From a checkpoint of a small image denoising autoencoder: encoder arch vit.
Rows from block 0 of the decoder of a small image denoising autoencoder, named by matrix and row number. Each number is 128 + 24 x the weight over its row's rms, rounded and kept within 0 to 255. All counts start at 0. Numbers have three digits each. After the name is the row's rms in percent of the matrix's.
After each channel's rows are labels from the 100 images, of 14848, where the channel reaches its highest value: "strongest on" is what is common among them. Only what is clearly more common there than usual is listed. The data: photos of arthropod specimens (BIOSCAN-5M). In brackets: how many of the 100.
# conv: 3x3 conv (decoder.mid.0.conv.weight, 256x256x3x3, each kernel summed), inputs 0-127

conv.3 075:173178165135141148139144138126107133138085130140151134122127102147140148086129130137151148111138122114119097136152130139131111119168110116150163147115140131133167112125126131083097119096117123145119134118143147065133170134146136120135121100107111138124151140116131105111087160129117084121127104128142152138136152152119097130134121172106125134069146110147137130130111121147100124128102
strongest on: order Hymenoptera (53)

conv.59 097:107149142138119155140107129120157131136131130116112081117153137076082131163149007153163109094132110135106142099139096115159098140112093091149158119137127107103102127134133152125137086111142146090129102126120141174190115124091112124118150109161170122184124107130132103138147137085123149137133138132100117109127089110123140155088137125128134087126119152103155109100093159165168160100129
strongest on: order Coleoptera (45)

conv.186 075:143147117162090113112107137085119140125123105166077122128105148085126109114142083146121117104118071136140109150113130138110146148175157162128126126144123077159107082121122120200060116144113122129130133168085107117121120150126127163127138178114155117121123153119124153138153157131147147126086152169138126110108157129153133115114111118160112143097120135144105116138125117122130113145125
strongest on: order Hymenoptera (44)

conv.220 083:142129116128109123142149128125104100140138164167140103148143131134145124164130083131125072115131107109108129177129124131122134147086060169124042121132101090088136149115139148177134139163132166128140153144114167135159081117111111136117135150122070115120090103144141124138148082116135123116123143134117103104100131125133114112121125097150128113083129122098134069146110117141124142146107
strongest on: order Coleoptera (36)

conv.8 085:157093132091119115113159116138117128123145155149158124167123160162137145151139102147142086103125133155136145156124138125135168182101108124123099117098103147121106150136115129183088103120117151099134167141104139109160064122136127152108140099127155093128082078143091113107106182100156095120128126093140140087115121114177128115110123139111158090123110126092155132148137152114113127139105
strongest on: order Hymenoptera (42)

conv.137 071:144184125101139142130134120154136109127142123089144153134129111145122149120123103142114096103132127115156122134150179154138145155131147135125074135130118097126157180141155064147115180110103118153114155143156126107104114117137165087126161128098128117126104110141121133086073187107115146142148077109171113123108147093128143157127097139100113129111158129117097178125139112121139085148100
strongest on: order Hymenoptera (52)

conv.115 110:204199130169129110112128152116129125129126114143119174122100099136130103105130086130114112094132114102125117124102155138145142121155143126050078121142133048079135201124116124199117121125132159115126144134104131147111114156107130116140109157118134134129159166137127166116074108133122102135104081102141147119124126121105157133128109121162095144111140121163111085102116122118098096141086
strongest on: order Coleoptera (46)

conv.255 097:125100114101121118103137097127166108124176153085160119137173138187167163141119188136102131096122117124107143169123117117128120132120120074163075122123097163152096131102113119142116147167132118102120147136145119139134101139149144153126128101140107072092111106129154113126096124133122099125158111127164108140105144106158128175126131131094110122189135143103153175152163109101161121147113
strongest on: order Hymenoptera (50)

conv.38 063:161137119148116115157163141113104103087133119144058152119155145103148125135117125110151133110147105152117156120089136135092181129127147096149144132110123155161173117137125131185103124094123111145143127100123118098104129117119143112147104140124152154111125145105130122100154181131122148111139136117122146151177159107134097117144173106127131193179078125136101130107160145140112110137149
strongest on: order Hymenoptera (53)

conv.168 075:074105176142131116122150095119114159146154127167096127135104122129148100139148027119114115125112122144131117145141130128144146128206097165089224116125129101127125135127075159143103107123138138149121149132111123078103167122132094152113122149134132132135123135135108107183141124101121118130137168148131147113136120158144156123122105131142117100081141104127152118132101102127132158132140
strongest on: order Coleoptera (65)

conv.128 121:103117085124090104140099165118149128114135108140124149136132182099147133120126118101128095158129113137124139160089144139086114151108156136109117111133108132162129128125181089143132170151109094134168126109097132139157067129150145125114139135123116109126116128122128139101148122154147162122103171147132103132112143103162118107163118136150125162141128149127103094148165110095108094114111
strongest on: order Coleoptera (45)

conv.204 091:124152127147131109127162125122138137103157100075145127145126115181111158135131139143135150088150130113118169124165129101106124154092153079164049131119127124156126106123120127144170152141107133134118155099180144099143133112156110144165161146154131140131108134125142143116157117135142079137153089144100136157127137103139087107113175174116138148114119117127130148129155143094160126157092
strongest on: order Coleoptera (42)

conv.195 069:114101103123124126119141112135153133130127117106140086148171121150131148104127110143148124121100134126143119174142113143119135156066101132163160141105123146149153087153117113071173137118150101141101138137145179089172106115175180107163141097107129087116090133144143133146104161118147158143165091133117095139110150143125127118124113097108155149125158133116126173136091130132128137089120
strongest on: order Coleoptera (39)

conv.53 101:146096144106154140136154127139105119117115123108107121127119153173119181157128188134121102107183158098139143112163137115131139115108112078149057093098122147109143143120161101136112147098146137138111163103134138108120125091109133141119133125126136139156133110108100130060112154122118097124131152101130188147141127088106089140087148159077135151156115125101126151122118156121139129159127
strongest on: order Hymenoptera (47)