config.yaml
dataset: "photos of arthropod specimens (BIOSCAN-5M)"
translate: 0.12
encoder_patch_size: [8, 8]
decoder_norm: "batchnorm"
decoder_widths: [64, 128, 256, 256]
Rows from block 3 of the decoder of a small image denoising autoencoder, named by matrix and row number. Each number is 128 + 24 x the weight over its row's rms, rounded and kept within 0 to 255. All counts start at 0. Numbers have three digits each.
After each channel's rows are labels from the 100 images, of 14848, where the channel reaches its highest value: "strongest on" is what is common among them. Only what is clearly more common there than usual is listed. The data: photos of arthropod specimens (BIOSCAN-5M).
# conv: 3x3 conv (decoder.decb.0.1.conv.weight, 256x256x3x3, each kernel summed), inputs 52-103

conv.120:122114117104144125111200142120179110199150112117175089145141132141147112124149142142117110126121169116160121093122152128099156144153134116142173130158138171
strongest on: order Hymenoptera

conv.115:182164106157091093156135139098127108102103172118107116126118091095175119130145126108144067149177116042118107154128146117143148168082108135132131067127128092
strongest on: order Coleoptera

conv.85:070142140146159127193141105150091136036155135121124133161135115129135093120156144152105070169114131099132122146118114144102081139142134103091139113150146133
strongest on: order Hymenoptera

conv.174:137121154110165105109096135117158120116128139126101132135139113148106228137152148112130106113116148160109123115165141137135140119097130109133107157120118126
strongest on: order Coleoptera

conv.164:135115142129147106098141113096099109138149134124142123147125112118147123111123120132089138136159111148119127152127109155126097108133140144108140163144125120
strongest on: order Coleoptera

conv.189:125101101112093133115151119128078171160104130134104100118141130109120135152145141134079095100127143147138114158175125118115090132117112133130153145147128140
strongest on: order Coleoptera

conv.108:126135132129135136131129101119124141093125093117084126104126104126122121115134156127112048146131139100150117134096157116144097106114125043121135113126126120
strongest on: order Coleoptera

conv.109:152128134156115125166125132128164124141087159118142119141116157125127077130125117150158103106132137179138147109163157106096088140125127101139117157187117108
strongest on: order Coleoptera

conv.192:155113088135112095138137112142131134159122149161153153097114130121147136121106161113133130132171156123116132107102108111152131140121123085106141140177117120
strongest on: order Coleoptera

conv.207:108134110152123103121137133166140129109127095109140103124148130128133155118155124131112141169108138138136104127091096102091158138124133090133133133149138149
strongest on: order Coleoptera

conv.7:143149150136139124120113112135161138140152171108088132157116109137139122126111137107106199160113079124107148126103135121108138140154126119134118108051144142
strongest on: order Hymenoptera

conv.196:109124127112148098128096125116146172146135120140164110132117116156097161170197111122113155150149104151115093139147138142154115097139128102125109152159122157
strongest on: order Coleoptera

conv.88:129105133119140116100127108164151157119130095138106129111133090122125125153158131136124152154121167142139167139139141185162134129172134113147107164163138138
strongest on: order Coleoptera

conv.123:130144126158125078107141085133153111179124121149129111105132156137121113109117151127138161127084108159146131137146157112150150122172095126133159134113120106
strongest on: order Hymenoptera

conv.128:151130104155104123131145126101103118168108126140080143142140108120112139127163136098173071115139099131118127091116134158146161109127089096119130113107115124
strongest on: order Coleoptera

conv.147:139114128147087132160118137130073133169146130121099168134125118129130144160137129103144156130140134121159139117147122113164086115126109128115140137150116107
strongest on: order Hymenoptera

conv.75:130165111096143118157117111165105146110146132141135136135131152100137139112118140151158108151122107115157106149127145151140119138074117145118141121135142121
strongest on: order Hymenoptera

conv.94:130108167129139135112159128134141083077127151106081068139154135140101151099136168142175061115127142146129111114159106158153167129089161148115140125173129155
strongest on: order Coleoptera

conv.167:133162099141125120137125098135077189074113098141120160152119119128125125113162139136107145166163118142114107176123110127106113148072151112182117170050154112
strongest on: order Hymenoptera

conv.190:135147152129113149144111140145096144158101158119115143115135142118115129151137123162177178117100119137117121143118163117195175156100136137160084143125113093
strongest on: order Hymenoptera

conv.12:091124105092150122131123108122102116151169167091150168112128110130131091118156158101114166126120118114162103137100119116140145132157149111102117089188105098
strongest on: order Hymenoptera

conv.154:171120112107134117103116122103116136135120103132126143115133149141115141135123155137099098089188168156143162138143141134119090136153126166096145167167123133
strongest on: order Hymenoptera

conv.65:145144094133148119142160116114061140124162127148151099088106133100164128139120145151141133098139150125128138108092132094128090153066161088116102126183150111
strongest on: order Hymenoptera

conv.163:111136169112127139129116117105138111154116141145102088146149109148102120142117185114132151128135130156113138102156107139100107108126123118116145121116143104
strongest on: order Coleoptera

conv.162:147147126124141114113141097131123091100131160128072141134119137112159121153116091108120185173110129135138155139122118136121142130146133089131121152126140119
strongest on: order Coleoptera

conv.15:132068151128129108140170097125178159080125144120118134119135124138143112127165102080166116121146149152154114107143134130131123123076136103115119102139121101
strongest on: order Coleoptera

conv.148:139095130120122137147115115142092119112152160109136157143131145130110164141161117162118046091169149104128134120138122080119135126127131108126127165176170120
strongest on: order Coleoptera

conv.252:136107178164136129113136137109161103131118121124112126103120107126120169100141114105142140113121168160143102119139123163110143157143108164138156192173171097
strongest on: order Coleoptera

conv.101:180159146106136153091171148129139095109139115138095114094120116143190127148114120149151102126159126162128129151126156127099151120102156125111098119070133136
strongest on: order Hymenoptera

conv.218:124142121091107122142122178123125117085139132100161132096121130095123142135103136121162195120084122132104130121092111131151127096104126131142109098138116101
strongest on: order Hymenoptera

conv.160:114140129131140147109106121110165119086147094149158134117125122141142131123183164099137042146128113168138141142150144137113140124082132155131146158110107140
strongest on: order Coleoptera

conv.176:149157148098129133152172125094081080156187135146088146118129117146172149136152138154132176119111128139105146147132120161145138096096123123137106126113151144
strongest on: order Hymenoptera

conv.205:130137052110164093173147126143099119133118167124124136157139096133178134153150156111166156136147154149145122133105153146161125092115129101093167118142091127
strongest on: order Coleoptera

conv.188:140092161143132175147133168166156108109091150132114135121108172104113149142143111131161163140134136139134142114086122117112106148086159127130136145152147109
strongest on: order Coleoptera

conv.204:135122152121139094117123106146118041119093126105084126131129104104123110089143117102146176137109138130127113132124109113147115106126149098156129146133165128
strongest on: order Coleoptera

conv.233:106115131151110150123099076136101075147106151112144137105091127154096141132143114133140161085087136141122140127118111099139158146179141132112125137147112132
strongest on: order Coleoptera

conv.86:094114144091127078102154113138136161110128130110138105121116139156129118109125109145115115151112103103105123140112131142108146138151127148104128140106081138
strongest on: order Hymenoptera

conv.53:137107177150131103104102141144143143098143074137117085147095155147114126145094143126148125122151126145128153132115146140165139132125121124128149156098090104
strongest on: order Coleoptera

conv.159:138122116122150137137140116133146154143116137129066152157115114125141133146135126112128140104115171131156151117120136104119066145067141099144151136151154089
strongest on: order Coleoptera

conv.79:130134183139133108150114111171133140166137142142136128141147131140125128134098102151111153135106095105074131140095102154097152168192121119143149151063129098
strongest on: order Hymenoptera

conv.61:108133126168149111125096072141150180084139098130089144154128123129083118130120125138088111143130111123104122121127127128121113133101129092095142141139110170
strongest on: order Coleoptera

conv.50:133143133139164130135145113141163074057127118113074125132128149132107124115131114101125106129130158134131146150148128148126155105118123116121088136129139105
strongest on: order Coleoptera

conv.83:126118155122155153156130116118108093109134120122118107153168085129117131133137107069129130112103116084168119137110112150133150113140149116108131105116126104
strongest on: order Hymenoptera

conv.80:130128138101129138131133108127058132157120153095115130097145108118128075122109111124104158104109132092120131125104134131112147091126115136106136092075109111
strongest on: order Hemiptera

conv.77:132128148135107148104116144124114144126134127120091088110147109129150168143110108134139110155177077141121139119177135121113086107146105162162135146116118142
strongest on: order Coleoptera

conv.198:120139117131109123117133150103053125116096134120200125117148111126139132150124160161111145157158114126108102138141143111140129120077147128084100158121110140
strongest on: order Coleoptera

conv.24:077145126135130100106105110115177129112138168108150107116154139165130201147125144148147129126164130165168142155234123141135143136140145166136135171129138164
strongest on: order Coleoptera

conv.221:142126148155116089149148133122111096181133153148127114118125113139123148127093142121121106123149140130141167137068129118137107137131159107116128100161154088
strongest on: order Coleoptera

conv.49:116194114104115106130120149136164185107170117081146111123129156125118122109126119109129132175126115132137132139102119151090123123077148159156101134134143141
strongest on: order Hymenoptera

conv.112:139095152115160164125135121119075060132133108119133110115118128125118120110147099177145201074131101128098087118120149108152171124146110128092150110113142104
strongest on: order Coleoptera

conv.8:140120143138135127127110134120117085143119127113052122168124130111101129131112106110111118114109149134120144132179131106119115167142102100154103109091135128
strongest on: order Coleoptera

conv.52:146113083165109212169114110131127162160112132116130126150103167109104134112136141134159172145131164128149108115151143140146145163064106143170135188092122142
strongest on: order Coleoptera

conv.22:101169132140123108144171086139128150073136123124120103114153129108122132113114140145168062136127104147124113106140112131125068122105135124114145139170133116
strongest on: order Coleoptera

conv.139:081139117130127093162137148108115155142153057119131143100166145121065129096119166102109109090106147121147106167102090152159178141103126117155120124114126108
strongest on: order Hymenoptera

conv.175:137120130127133120143124149120141136109123100127109104151131109124103146134152134121148044113123144130112151100179126124117019109093105140151122118076124121
strongest on: order Coleoptera

conv.102:133113144141121117145165092109116109159158094135098125127126110121120122132149122131145159117122097119119152133130121146150163127211134121087133101152140153
strongest on: order Coleoptera

conv.118:158123110122171152120149103083098092123119118142093137135136139121102120117146139106121145124124148145143124143138128132124176132122128088126141127116143085
strongest on: order Coleoptera

conv.4:129165071137144119157106134114154137092138094140131121122120085112161157134137105111111138120126103090104134133103104143137157166101198126155111140124148138
strongest on: order Hymenoptera

conv.177:155117117157139076082130163128104120059144161118154114162130102156175136150157160121117145144155139111102133122118122156089092138128150130125104107099105139
strongest on: order Coleoptera

conv.193:153189134105152139107122148144130133163108120158146110135148104160126078122113097174132084139082146074144122138116157137184150181177126160126100116110132117
strongest on: order Hymenoptera

conv.216:133099130110126116149142118154111110165111128141110143099151123150142140145148119144125113060106121118125121129119128141116139139190122088065130118171143123
strongest on: order Coleoptera

conv.140:151118144135110099100150162108159108114185142145148167099104120135165117110122152112192146106151137150143102128085152121126135091127158154124139108191118082
strongest on: order Coleoptera

conv.5:097123176117128140129099169151181145156121152132142121135122125129125123157121128154130113161107064137113146113122155100124098130153132155153125139093169133
strongest on: order Hymenoptera

conv.230:149149141135122101120142132140145118135108130135153141102133141128128128123108148101092133121113144164124104138104132101115068132054123086174147120083134114
strongest on: order Hymenoptera

conv.232:110108103138096130142117156122091113083153164118104175098135158136131139117153134140122113139148155105131080130177100171126156156098143146131130128153104112
strongest on: order Coleoptera

conv.215:143126096139098160100149159142151082148113103118141174138135127123091096100149129124113128125122115161138100136163169143127142123153094100127133124160094120
strongest on: order Coleoptera

conv.199:123084124108163150119100137138120113151145122106092109143138136139137152170149125088130167039161146126159151111127113133118143140190108172102119144121107138
strongest on: order Coleoptera

conv.34:121116161122134160119096173122141113111129111136136127154152126117098126128102156121155182111153137137099140123136104136118126158140160105081122096111137093
strongest on: order Coleoptera

conv.55:138168126131107155148164133111135112095132160085072157131118129134138175130143128135134151116139179150132128149110106103142155110129153130128132164075092135
strongest on: order Coleoptera

conv.228:089111143149096132135125169101158127175105073130075133101117094118140154122117128145135139131154085157133141132158138101124146091138115162144112190170138117
strongest on: order Coleoptera

conv.57:128174157153122146150126134144147140074105112149194139130131168109097147124134120150140042140113141109088105126128130127158100171046137107122137132150139129
strongest on: order Coleoptera

conv.155:078097145162079119089145058105187158186136121130132145113108113120125132105136145118131158091155115119115156165159145151138071108118117140163138146133094109
strongest on: order Hymenoptera

conv.149:125133149117137130118129113126137126155135117102110112145172136110142097114119093069109135098104094075120127162144132118113157159168134114092162108120146097
strongest on: order Hymenoptera

conv.76:128145118127107111120156139116166130116129137118158111119128158157118106099148128145120076138132102071104120176088140095144099109096162118161122116141123118
strongest on: order Coleoptera

conv.87:133141123160125124146094139098097169112112138114107128083098109096117104141146156153138124124117124127087099131104119120136180115139136114116118108198119135
strongest on: order Coleoptera

conv.95:118089133135116121125128121147150151113138108100087143130137110137116118136135107140131000119136187141137130119128137127078023100122094122146148135136117123
strongest on: order Coleoptera

conv.203:194148133128107150127142115120072142150114157116088123124087124138165182144137127152155140144159148081142099143127152172123112134107101111161149144138128187
strongest on: order Coleoptera

conv.44:137130128120142168132135151147172119168087111109125161109106118106103111148113141147166103127128114131147135119087133153138137158129143119156125145167188160
strongest on: order Coleoptera

conv.99:092187110158142096085130131113056101144123148087037121143158103142127131108108134111121137149155112136124164154131115131105165143157137118103152135072135113
strongest on: order Coleoptera

conv.210:162117108111116137130138141122145102120126092124197119115118126104114145126159126108131139101133146081150115108167126120144131120110150119106130118209126141
strongest on: order Coleoptera

conv.63:116129149124115117124138143138121149122145131154130113133102164122155129096113121136120102122116134148111158126162143081101100122118157128127123158115188113
strongest on: order Coleoptera

conv.145:116100125177120092106126102117105153152168151117131138148138149132097138139153147104156123133142133074124135198121119101157119119125150126149066125168127119
strongest on: order Coleoptera