config.toml
encoder_arch = "vit"
model = "image denoising autoencoder"
dataset = "photos of arthropod specimens (BIOSCAN-5M)"
train_examples = 195000
image_size = 48
crop_scale_min = 0.7
horizontal_flip = true
translate = 0.12
bottleneck = "denoising"
downsampling_factor = 8
encoder_norm = "layernorm"
encoder_norm_position = "pre"
encoder_activation = "geglu"
encoder_mlp_ratio = 2.67
encoder_head_dim = 16
encoder_fused_qkv = true
encoder_bias = "all"
encoder_qk_norm = false
encoder_parallel_block = false
encoder_inner_norm = false
encoder_patch_size = [8, 8]
encoder_conv_stem = false
encoder_layers = 10
encoder_width = 256
encoder_positions = "conv"
loss = "mse"
latent_channels = 8
decoder_norm = "batchnorm"
decoder_activation = "leaky_relu"
decoder_widths = [64, 128, 256, 256]
decoder_blocks_per_level = 3
decoder_block = "plain"
decoder_attention = false
decoder_upsampling = "transposed_conv"
init = "xavier_uniform"
residual_init = "none"
optimizer = "normuon"
muon_scale = "match_rms_adamw"
lr = 0.0043
momentum = 0.95
nesterov = true
orthogonalizer = "newton_schulz_5"
adamw_lr_other_params = 0.0027
steps = 7300
batch_size = 256
epochs = 9.6
lr_schedule = "wsd_sqrt"
decay_fraction = 0.2
final_lr_fraction = 0
warmup_steps = 360
weight_decay = 0.0
adamw_weight_decay_other_params = 0.01
Rows from block 1 of the decoder of a small image denoising autoencoder, named by matrix and row number. Each number is 500 + 40 x the weight over its row's rms, rounded and kept within 0 to 999. All counts start at 0. Numbers have three digits each.
After each channel's rows are labels from the 100 images, of 14848, where the channel reaches its highest value: "strongest on" is what is common among them. Only what is clearly more common there than usual is listed. The data: photos of arthropod specimens (BIOSCAN-5M). In brackets: how many of the 100.
# conv: 3x3 conv (decoder.mid.1.conv.weight, 256x256x3x3, each kernel summed), inputs 86-171

conv.165:557484549519530614534399512457500528581461515551496535476535488518495505495516516481478544495507476576509514516516526445486442452532476554482505473367523509494507572427458462513522479499498533575501486508485503544485555471525509544478525515556426489427487461
strongest on: order Coleoptera (45)

conv.67:514504454499554477423511384499551509565540532513477497495506459521521491489502486515493468509524536499454463484528483483489509545472491486514561513382469498495512498494505504544568483563516485456480537534398491459504545490522434496521495462506461511470601532
strongest on: order Coleoptera (65)

conv.249:536412426520541523491527510542530474506465445557484473497518541485556505385493456490485508562501520446449486453533438524461443575495511480476540505448516497536446401509481486550478420578499459553471522491494516482484501534492497508462471491512474399434559522
strongest on: order Coleoptera (40)

conv.115:490507513502472504501496529510536423424508530564547466521517488582487486499485526544475477492532529437471425586551482473542606530517474449453448495429471571467442580515537519559534491686531480470523521518497507511477502459528536511512490436555502490515528544
strongest on: order Coleoptera (53)

conv.84:574550544438515562555523472521410494535483411549540475607466551551585528500517527491504479477523462500553484521447532494460560581511476482504540495475481497452393478495475560501515472470519520475490490569452517477489519472514552466460471497531463490532489568
strongest on: order Hymenoptera (44)

conv.49:455501536518434428527524503494530380527470421515565467484469465548484507513501548570531521516549511493491482439565480436485498442508532465485439519453539561457445451588491517511561482653482501496500589497452489523517540592539498515471473478437499517562572509
strongest on: order Hymenoptera (47)

conv.36:494549517544479423499500472530454493399515455405500521528463455477498515556509521498503504532500469490523545553506523464529485504549453513475456533493491449491486402478510519417537494574488555529489487510497541510475478472559541456549480479501500522526455509
strongest on: order Hymenoptera (48)

conv.250:523511470509504503493434515514507554461499508456458576406504550466506497492554511486517462482462445510401430522549501495518493486460588468489623493462529503465516376540488488544472525492500470509499485450531494492502445554458511544509484501562508511534498579
strongest on: order Coleoptera (39)

conv.195:571456496501518468453532532489502530612456583552511523498464433471566405493496552493452484538508429481534454459518534530510607581574491437468598493539535510516534579490468482526471482476421527521492516492466474505538465592445515515543518509479548433524434516
strongest on: order Coleoptera (42)

conv.141:472520508487462480515495485530447509627447456650476476556444476553438537527483538553523529494471492530477441509536524479561543523509491526476499472537559476509571566554515483496417457324495549485516503525445457497506437515442538540496525513469490511537530489
strongest on: order Coleoptera (58)

conv.121:470516466547501486461521534510539540498533539505520542477508516493500358529474587515475466482470415505484413502434568555574531567517489509484494528591531482490540413491535471526417518456479493512480466509510501489473432527506472473574537573464430508472487519
strongest on: order Coleoptera (40)

conv.106:520427526467462508486476505483516470492515501508543448516473470550465568505448472504509525511503501360484469426551515491433489564459527489524567576514500535534454495500544555530548507654484444458490490470439518481451451495482448485479445422449521502484566449
strongest on: order Coleoptera (40)

conv.65:469452452537536565500516513495463430454489456519558462466493559564517502500529503534484536492514421525560481488492490555500552500491471509489457523484542513494580509581437551480469477449508536491542551526477497505529645520461496482526515480512565489532542460
strongest on: order Hymenoptera (42)

conv.23:505486503540450479523463460551535493420511457426477485509493553480461549468533533474482471500529541424464435514530508489487489515470520473417546518535452490500526415509523514535528522605499534481505524480504506495516501443520542525484463439546458498552555543
strongest on: order Coleoptera (42)

conv.51:575541467527499524516502543492424601536496540477514458547474479445484534581442525497510527457443516446462540498482464502544529500493467529546501514471510466476513500464439533434502497414558502448460506487540448523431504415509487448431551409492476504497470477
strongest on: order Hymenoptera (44)

conv.63:564539486484501535472565454442530591425559518466469532557547549542492520478512483458447498501458453472525544578440495429521503470514567529482508537485496558467495515436543481498465578532557540490498380420481557492525517456539500530520459488493516580506487512
strongest on: order Coleoptera (38)

conv.157:501439486490480507461468444544579499473440448453504498525536495511427572540533501481583458475498491503476495487523473444482508541532492493399500508469444513526544480518504507525582470587508523502480512532400513537513529463560513488477410466424499452535548484
strongest on: order Coleoptera (61)

conv.180:467464575490499483531483484488526468428516490537431525491455484568530460472393476534512516435511519454454431507559463503522444549411596536525519465449529438493455488549566525500499477607530503465489515473433501490496477517499497457466536434484498502503551544
strongest on: order Coleoptera (38)

conv.85:525468428504471519508462489452504498494539511497423492527530451540534613575512458517546515457525518549499494449514502535481495477515485510430529504449502444460478484465547487556466515461539569467508478477472475538483459438489510535472554560518491495485545511
strongest on: order Coleoptera (37)

conv.112:492491542455440435449497482469524411509543557484471477481460465489508492467482500584573472508522465487511547414575472455527492492537495479539488496529540464496516553536489564508528450374492521527562510497475444488483489481483532510590458515459518524508525476
strongest on: order Coleoptera (54)

conv.202:532520460510553420566473524460477478685448501609533488551519538506547450473480504501487491521433496487530470550549469551501530429580441482462461476489459522401523570467542448455442502613502528519547484487465499477541541518491527485582531536533523481532459456
strongest on: order Coleoptera (72)

conv.209:393444458472433643485505488483510521496509468444517563488527519473471524495502475557513453484543518551490536427542510450495522464482529561470517524510538440509509479564516562535549539471533495481484488513520532499482516456561531498514497526459513535495523483
strongest on: order Coleoptera (52)

conv.69:472479500498537471471470475567496535765494452454542534516519524478477557536439518503549500543544521447519458440511481498549575532446527498478481501513445517530536494581536512459474477480521517440495512485459465561470498449441531496504473500513459495490534560
strongest on: order Coleoptera (63)

conv.191:538522467509536511493524511554619487483471577426494512520520485543484522508559530532513497473514485539447496542580500475483567479524463427497544527474471503484468452573437475555535556502492487590507515547551436550486540491471515585453486425508496443546499563
strongest on: order Hymenoptera (42)

conv.45:502478483493500453450498517524541567456499379468496521503466566449529497476483544489472461406537489473465495466523536488531493554435492470520476565523502469456479377493510498492553481556473437493491500508547503466504444494500472514472490567501546462526462481
strongest on: order Coleoptera (37)

conv.199:480492505437538548521476542473537511531499613457476477480516507504456556487521485512579455497464510503528517564509472533523524536517522489550525480552485470559541527491481504470488522442528483509481446492558433560521468444502473624532444494502507520500469546
strongest on: order Coleoptera (37)

conv.183:582638525477516430514501511456511514507509508486469489550539469485467552500460512543573468413496543539527467486480430479486485512507484461569561529506490492484539441568480537493530484505529549590516471565461535547488432480461538573474512517502545502453570556
strongest on: order Hymenoptera (47)

conv.138:526502493518500614496459462511547444548469522547506549487604507532476495477467508509436497491532481493574533489484501526579548479538519522443487539443461533552509593515474486467578542629524471474517515512505497479519534429475476496518508487503494506415524513
strongest on: order Coleoptera (37)

conv.214:471509502521530493524496487490469541495401544540517510435527453536481482529470595509541500555559490514437477491557522503540427552520523518522475506526497471538487542462462501526433434345492501514442464531534489492570504460522435435511458515561495501478475518
strongest on: order Hymenoptera (48)

conv.110:482493514507451468518421548542485555421543421548466499495517462529450551499520571581528558502483502457482496495506518551483507451451477494443528512472471492504498418585511489514556475544505409443546499479534477545519510414499505545456528523584498566483525474
strongest on: order Coleoptera (36)

conv.227:464484500504547582410508511504521492504506519553514544434477459453562552498486515544493552469507543513472538427559503499509582540449502535504543440431479550500506532573482512563629555453500478524462459491543516503422508426455478511440534491515468439485587558
strongest on: order Hymenoptera (42)

conv.241:505427443430497510516461539500521515583436499500543460490558512501593547475531483536522521545516522446442471447540400510531560523513583476519486528493508529545457458531504508502596534574474454515530491498453484499477481463525508455449476496539451507494493524
strongest on: order Coleoptera (40)

conv.15:507501482527466466502562513427470440430510486697472469499485490483497558478489524489483596435518507488497474491539654476465518530506530541462510507470469470471507626477558590497596465546533436493485423528443493455498510474495517521490465423481515529502546465
strongest on: order Coleoptera (48)

conv.44:507494456447442494497548415556399584559492521542434534521486444519463592594494563495523477502530494505485473480473536515606546470529507501492486500407492499489441488569492517488524518485509489437470494518499511494494452431504532448480508427536414483526491567
strongest on: order Coleoptera (47)

conv.111:510474512498522466603485452548418544531539562538406525502495477468488460569488438496514495446496487561441513452496519482550501456459511523550500506500493460498467555459557501482454543425504573532550515499461475503487472499591475522509550552477489564463552491
strongest on: order Coleoptera (64)

conv.153:475502512476475485480471458549531509519476402432512526554477478511491530440514555542482526510510522433492498560579463472497451500459486476481501569429498438506556518565550515494520463589513454518461547532489482513516541499565547542502525473492455517514510542
strongest on: order Coleoptera (42)

conv.131:484493481543523466464484502487428513504483442470500478458580457466443534500489524452427526495511531453523493475530447573506550426445478514436547531537488512490542458548617435500569510519549507443508525474512525490504543546577482486449531515493487483493488515
strongest on: order Hymenoptera (50)

conv.161:498502523527533444534485437548508473454516476512451408531511458535491542517517587541479479542523535518537460452502493514551497490479499476498499578454532486479434383586521538496559434570468482459510577461450523543468497529454529535488482481508495481444545559
strongest on: order Coleoptera (53)

conv.204:480532493490517514531448560496484420462503514522518535532479552559498520426513449500556499434516447550497527531512538438524519560586477499506494492566474476507496570429471554555358497319513475492498471478523455542474505493514485439520536491493508524462475471
strongest on: order Coleoptera (50)

conv.174:484427476554491558480491517565476513427484516512514502463456479459510522531472516519487561462458502479527541503504499489473530588449491536509457494492522480544512543478625457457578507542532497561443493481516514447553466452583491444428469471489510525470475472
strongest on: order Hymenoptera (41)

conv.62:587483467487497647492477532484504522566460513484486531491508498450589482453506473470465428536515442474443548508512473519504438495528516503499542560510552490497480531449459433505542550676505495490486466496523509487457530508484534456485542533481482508521522439
strongest on: order Coleoptera (43)

conv.88:601576529507520497459505504510544502490485539437475509579520470460542552529458503493479416522518523554478550497542528526486507518422501496508546532534528488439575471474476512491594462687501488563465476573468524487505473482487557531454438504519518500512522572
strongest on: order Hymenoptera (43)

conv.255:510550500460529492510416477487397539515504431422448513465453370495521556527499553422509503485510529428526501513475500475498472453490521488495552491317476505471511455515488467527563486597490517473498540538449562521526528583488546509450512451539586535549500545
strongest on: order Coleoptera (45)

conv.178:495539516505521542537534420529552484474535537505457599483534540466406469549464519510488478520511539527571591510507515488505481485550509494536533513484506494490496547549528518479523533471489465481547454495527546520461577531571480449513496453492548513532476470
strongest on: order Coleoptera (36)

conv.246:556502493540520530507406531525505534555502477520493466519504534451544498525513499423466463485498513468520457509581498563607535530487427511464471450453465478454531532508470407451458483589590508497529499498534498485496432476501544481521524530562483469531539514
strongest on: order Coleoptera (38)

conv.184:467511509480528588538541514444474504441501474505501557508523550474515421524503454516458521507448564458473508521463499470538568533487571449525516522521534508501416478541550555511508532523478531510444522542440442515501492430510464500438499496496540460496445492
strongest on: order Coleoptera (54)

conv.117:529480566543557484493492494489427518651484485543541530464479489518509539559467439525568491469474482433507566435482495476475510549507452509541526538475484498543455546455508517477554545483496543508511536486433478515492445487467488451495548555465594494507481458
strongest on: order Coleoptera (39)

conv.155:491468507514490472437564472460469476449507514486432475551458485501515546461424458498421505461473433506440546546497465468487465556409483507452565482518501511439499502466444548486493470520448464503496560520569513515466475463556508466505508502499521541544571458
strongest on: order Coleoptera (37)

conv.32:537513506517490539502531495458423456424594460408487510530510485582464520508482482520524479483512442491516437490528554490489490462495477457498481489417537442473473427558487545495491521521520541496549495467499521531488547549434475501528441485500518458588497544
strongest on: order Hymenoptera (46)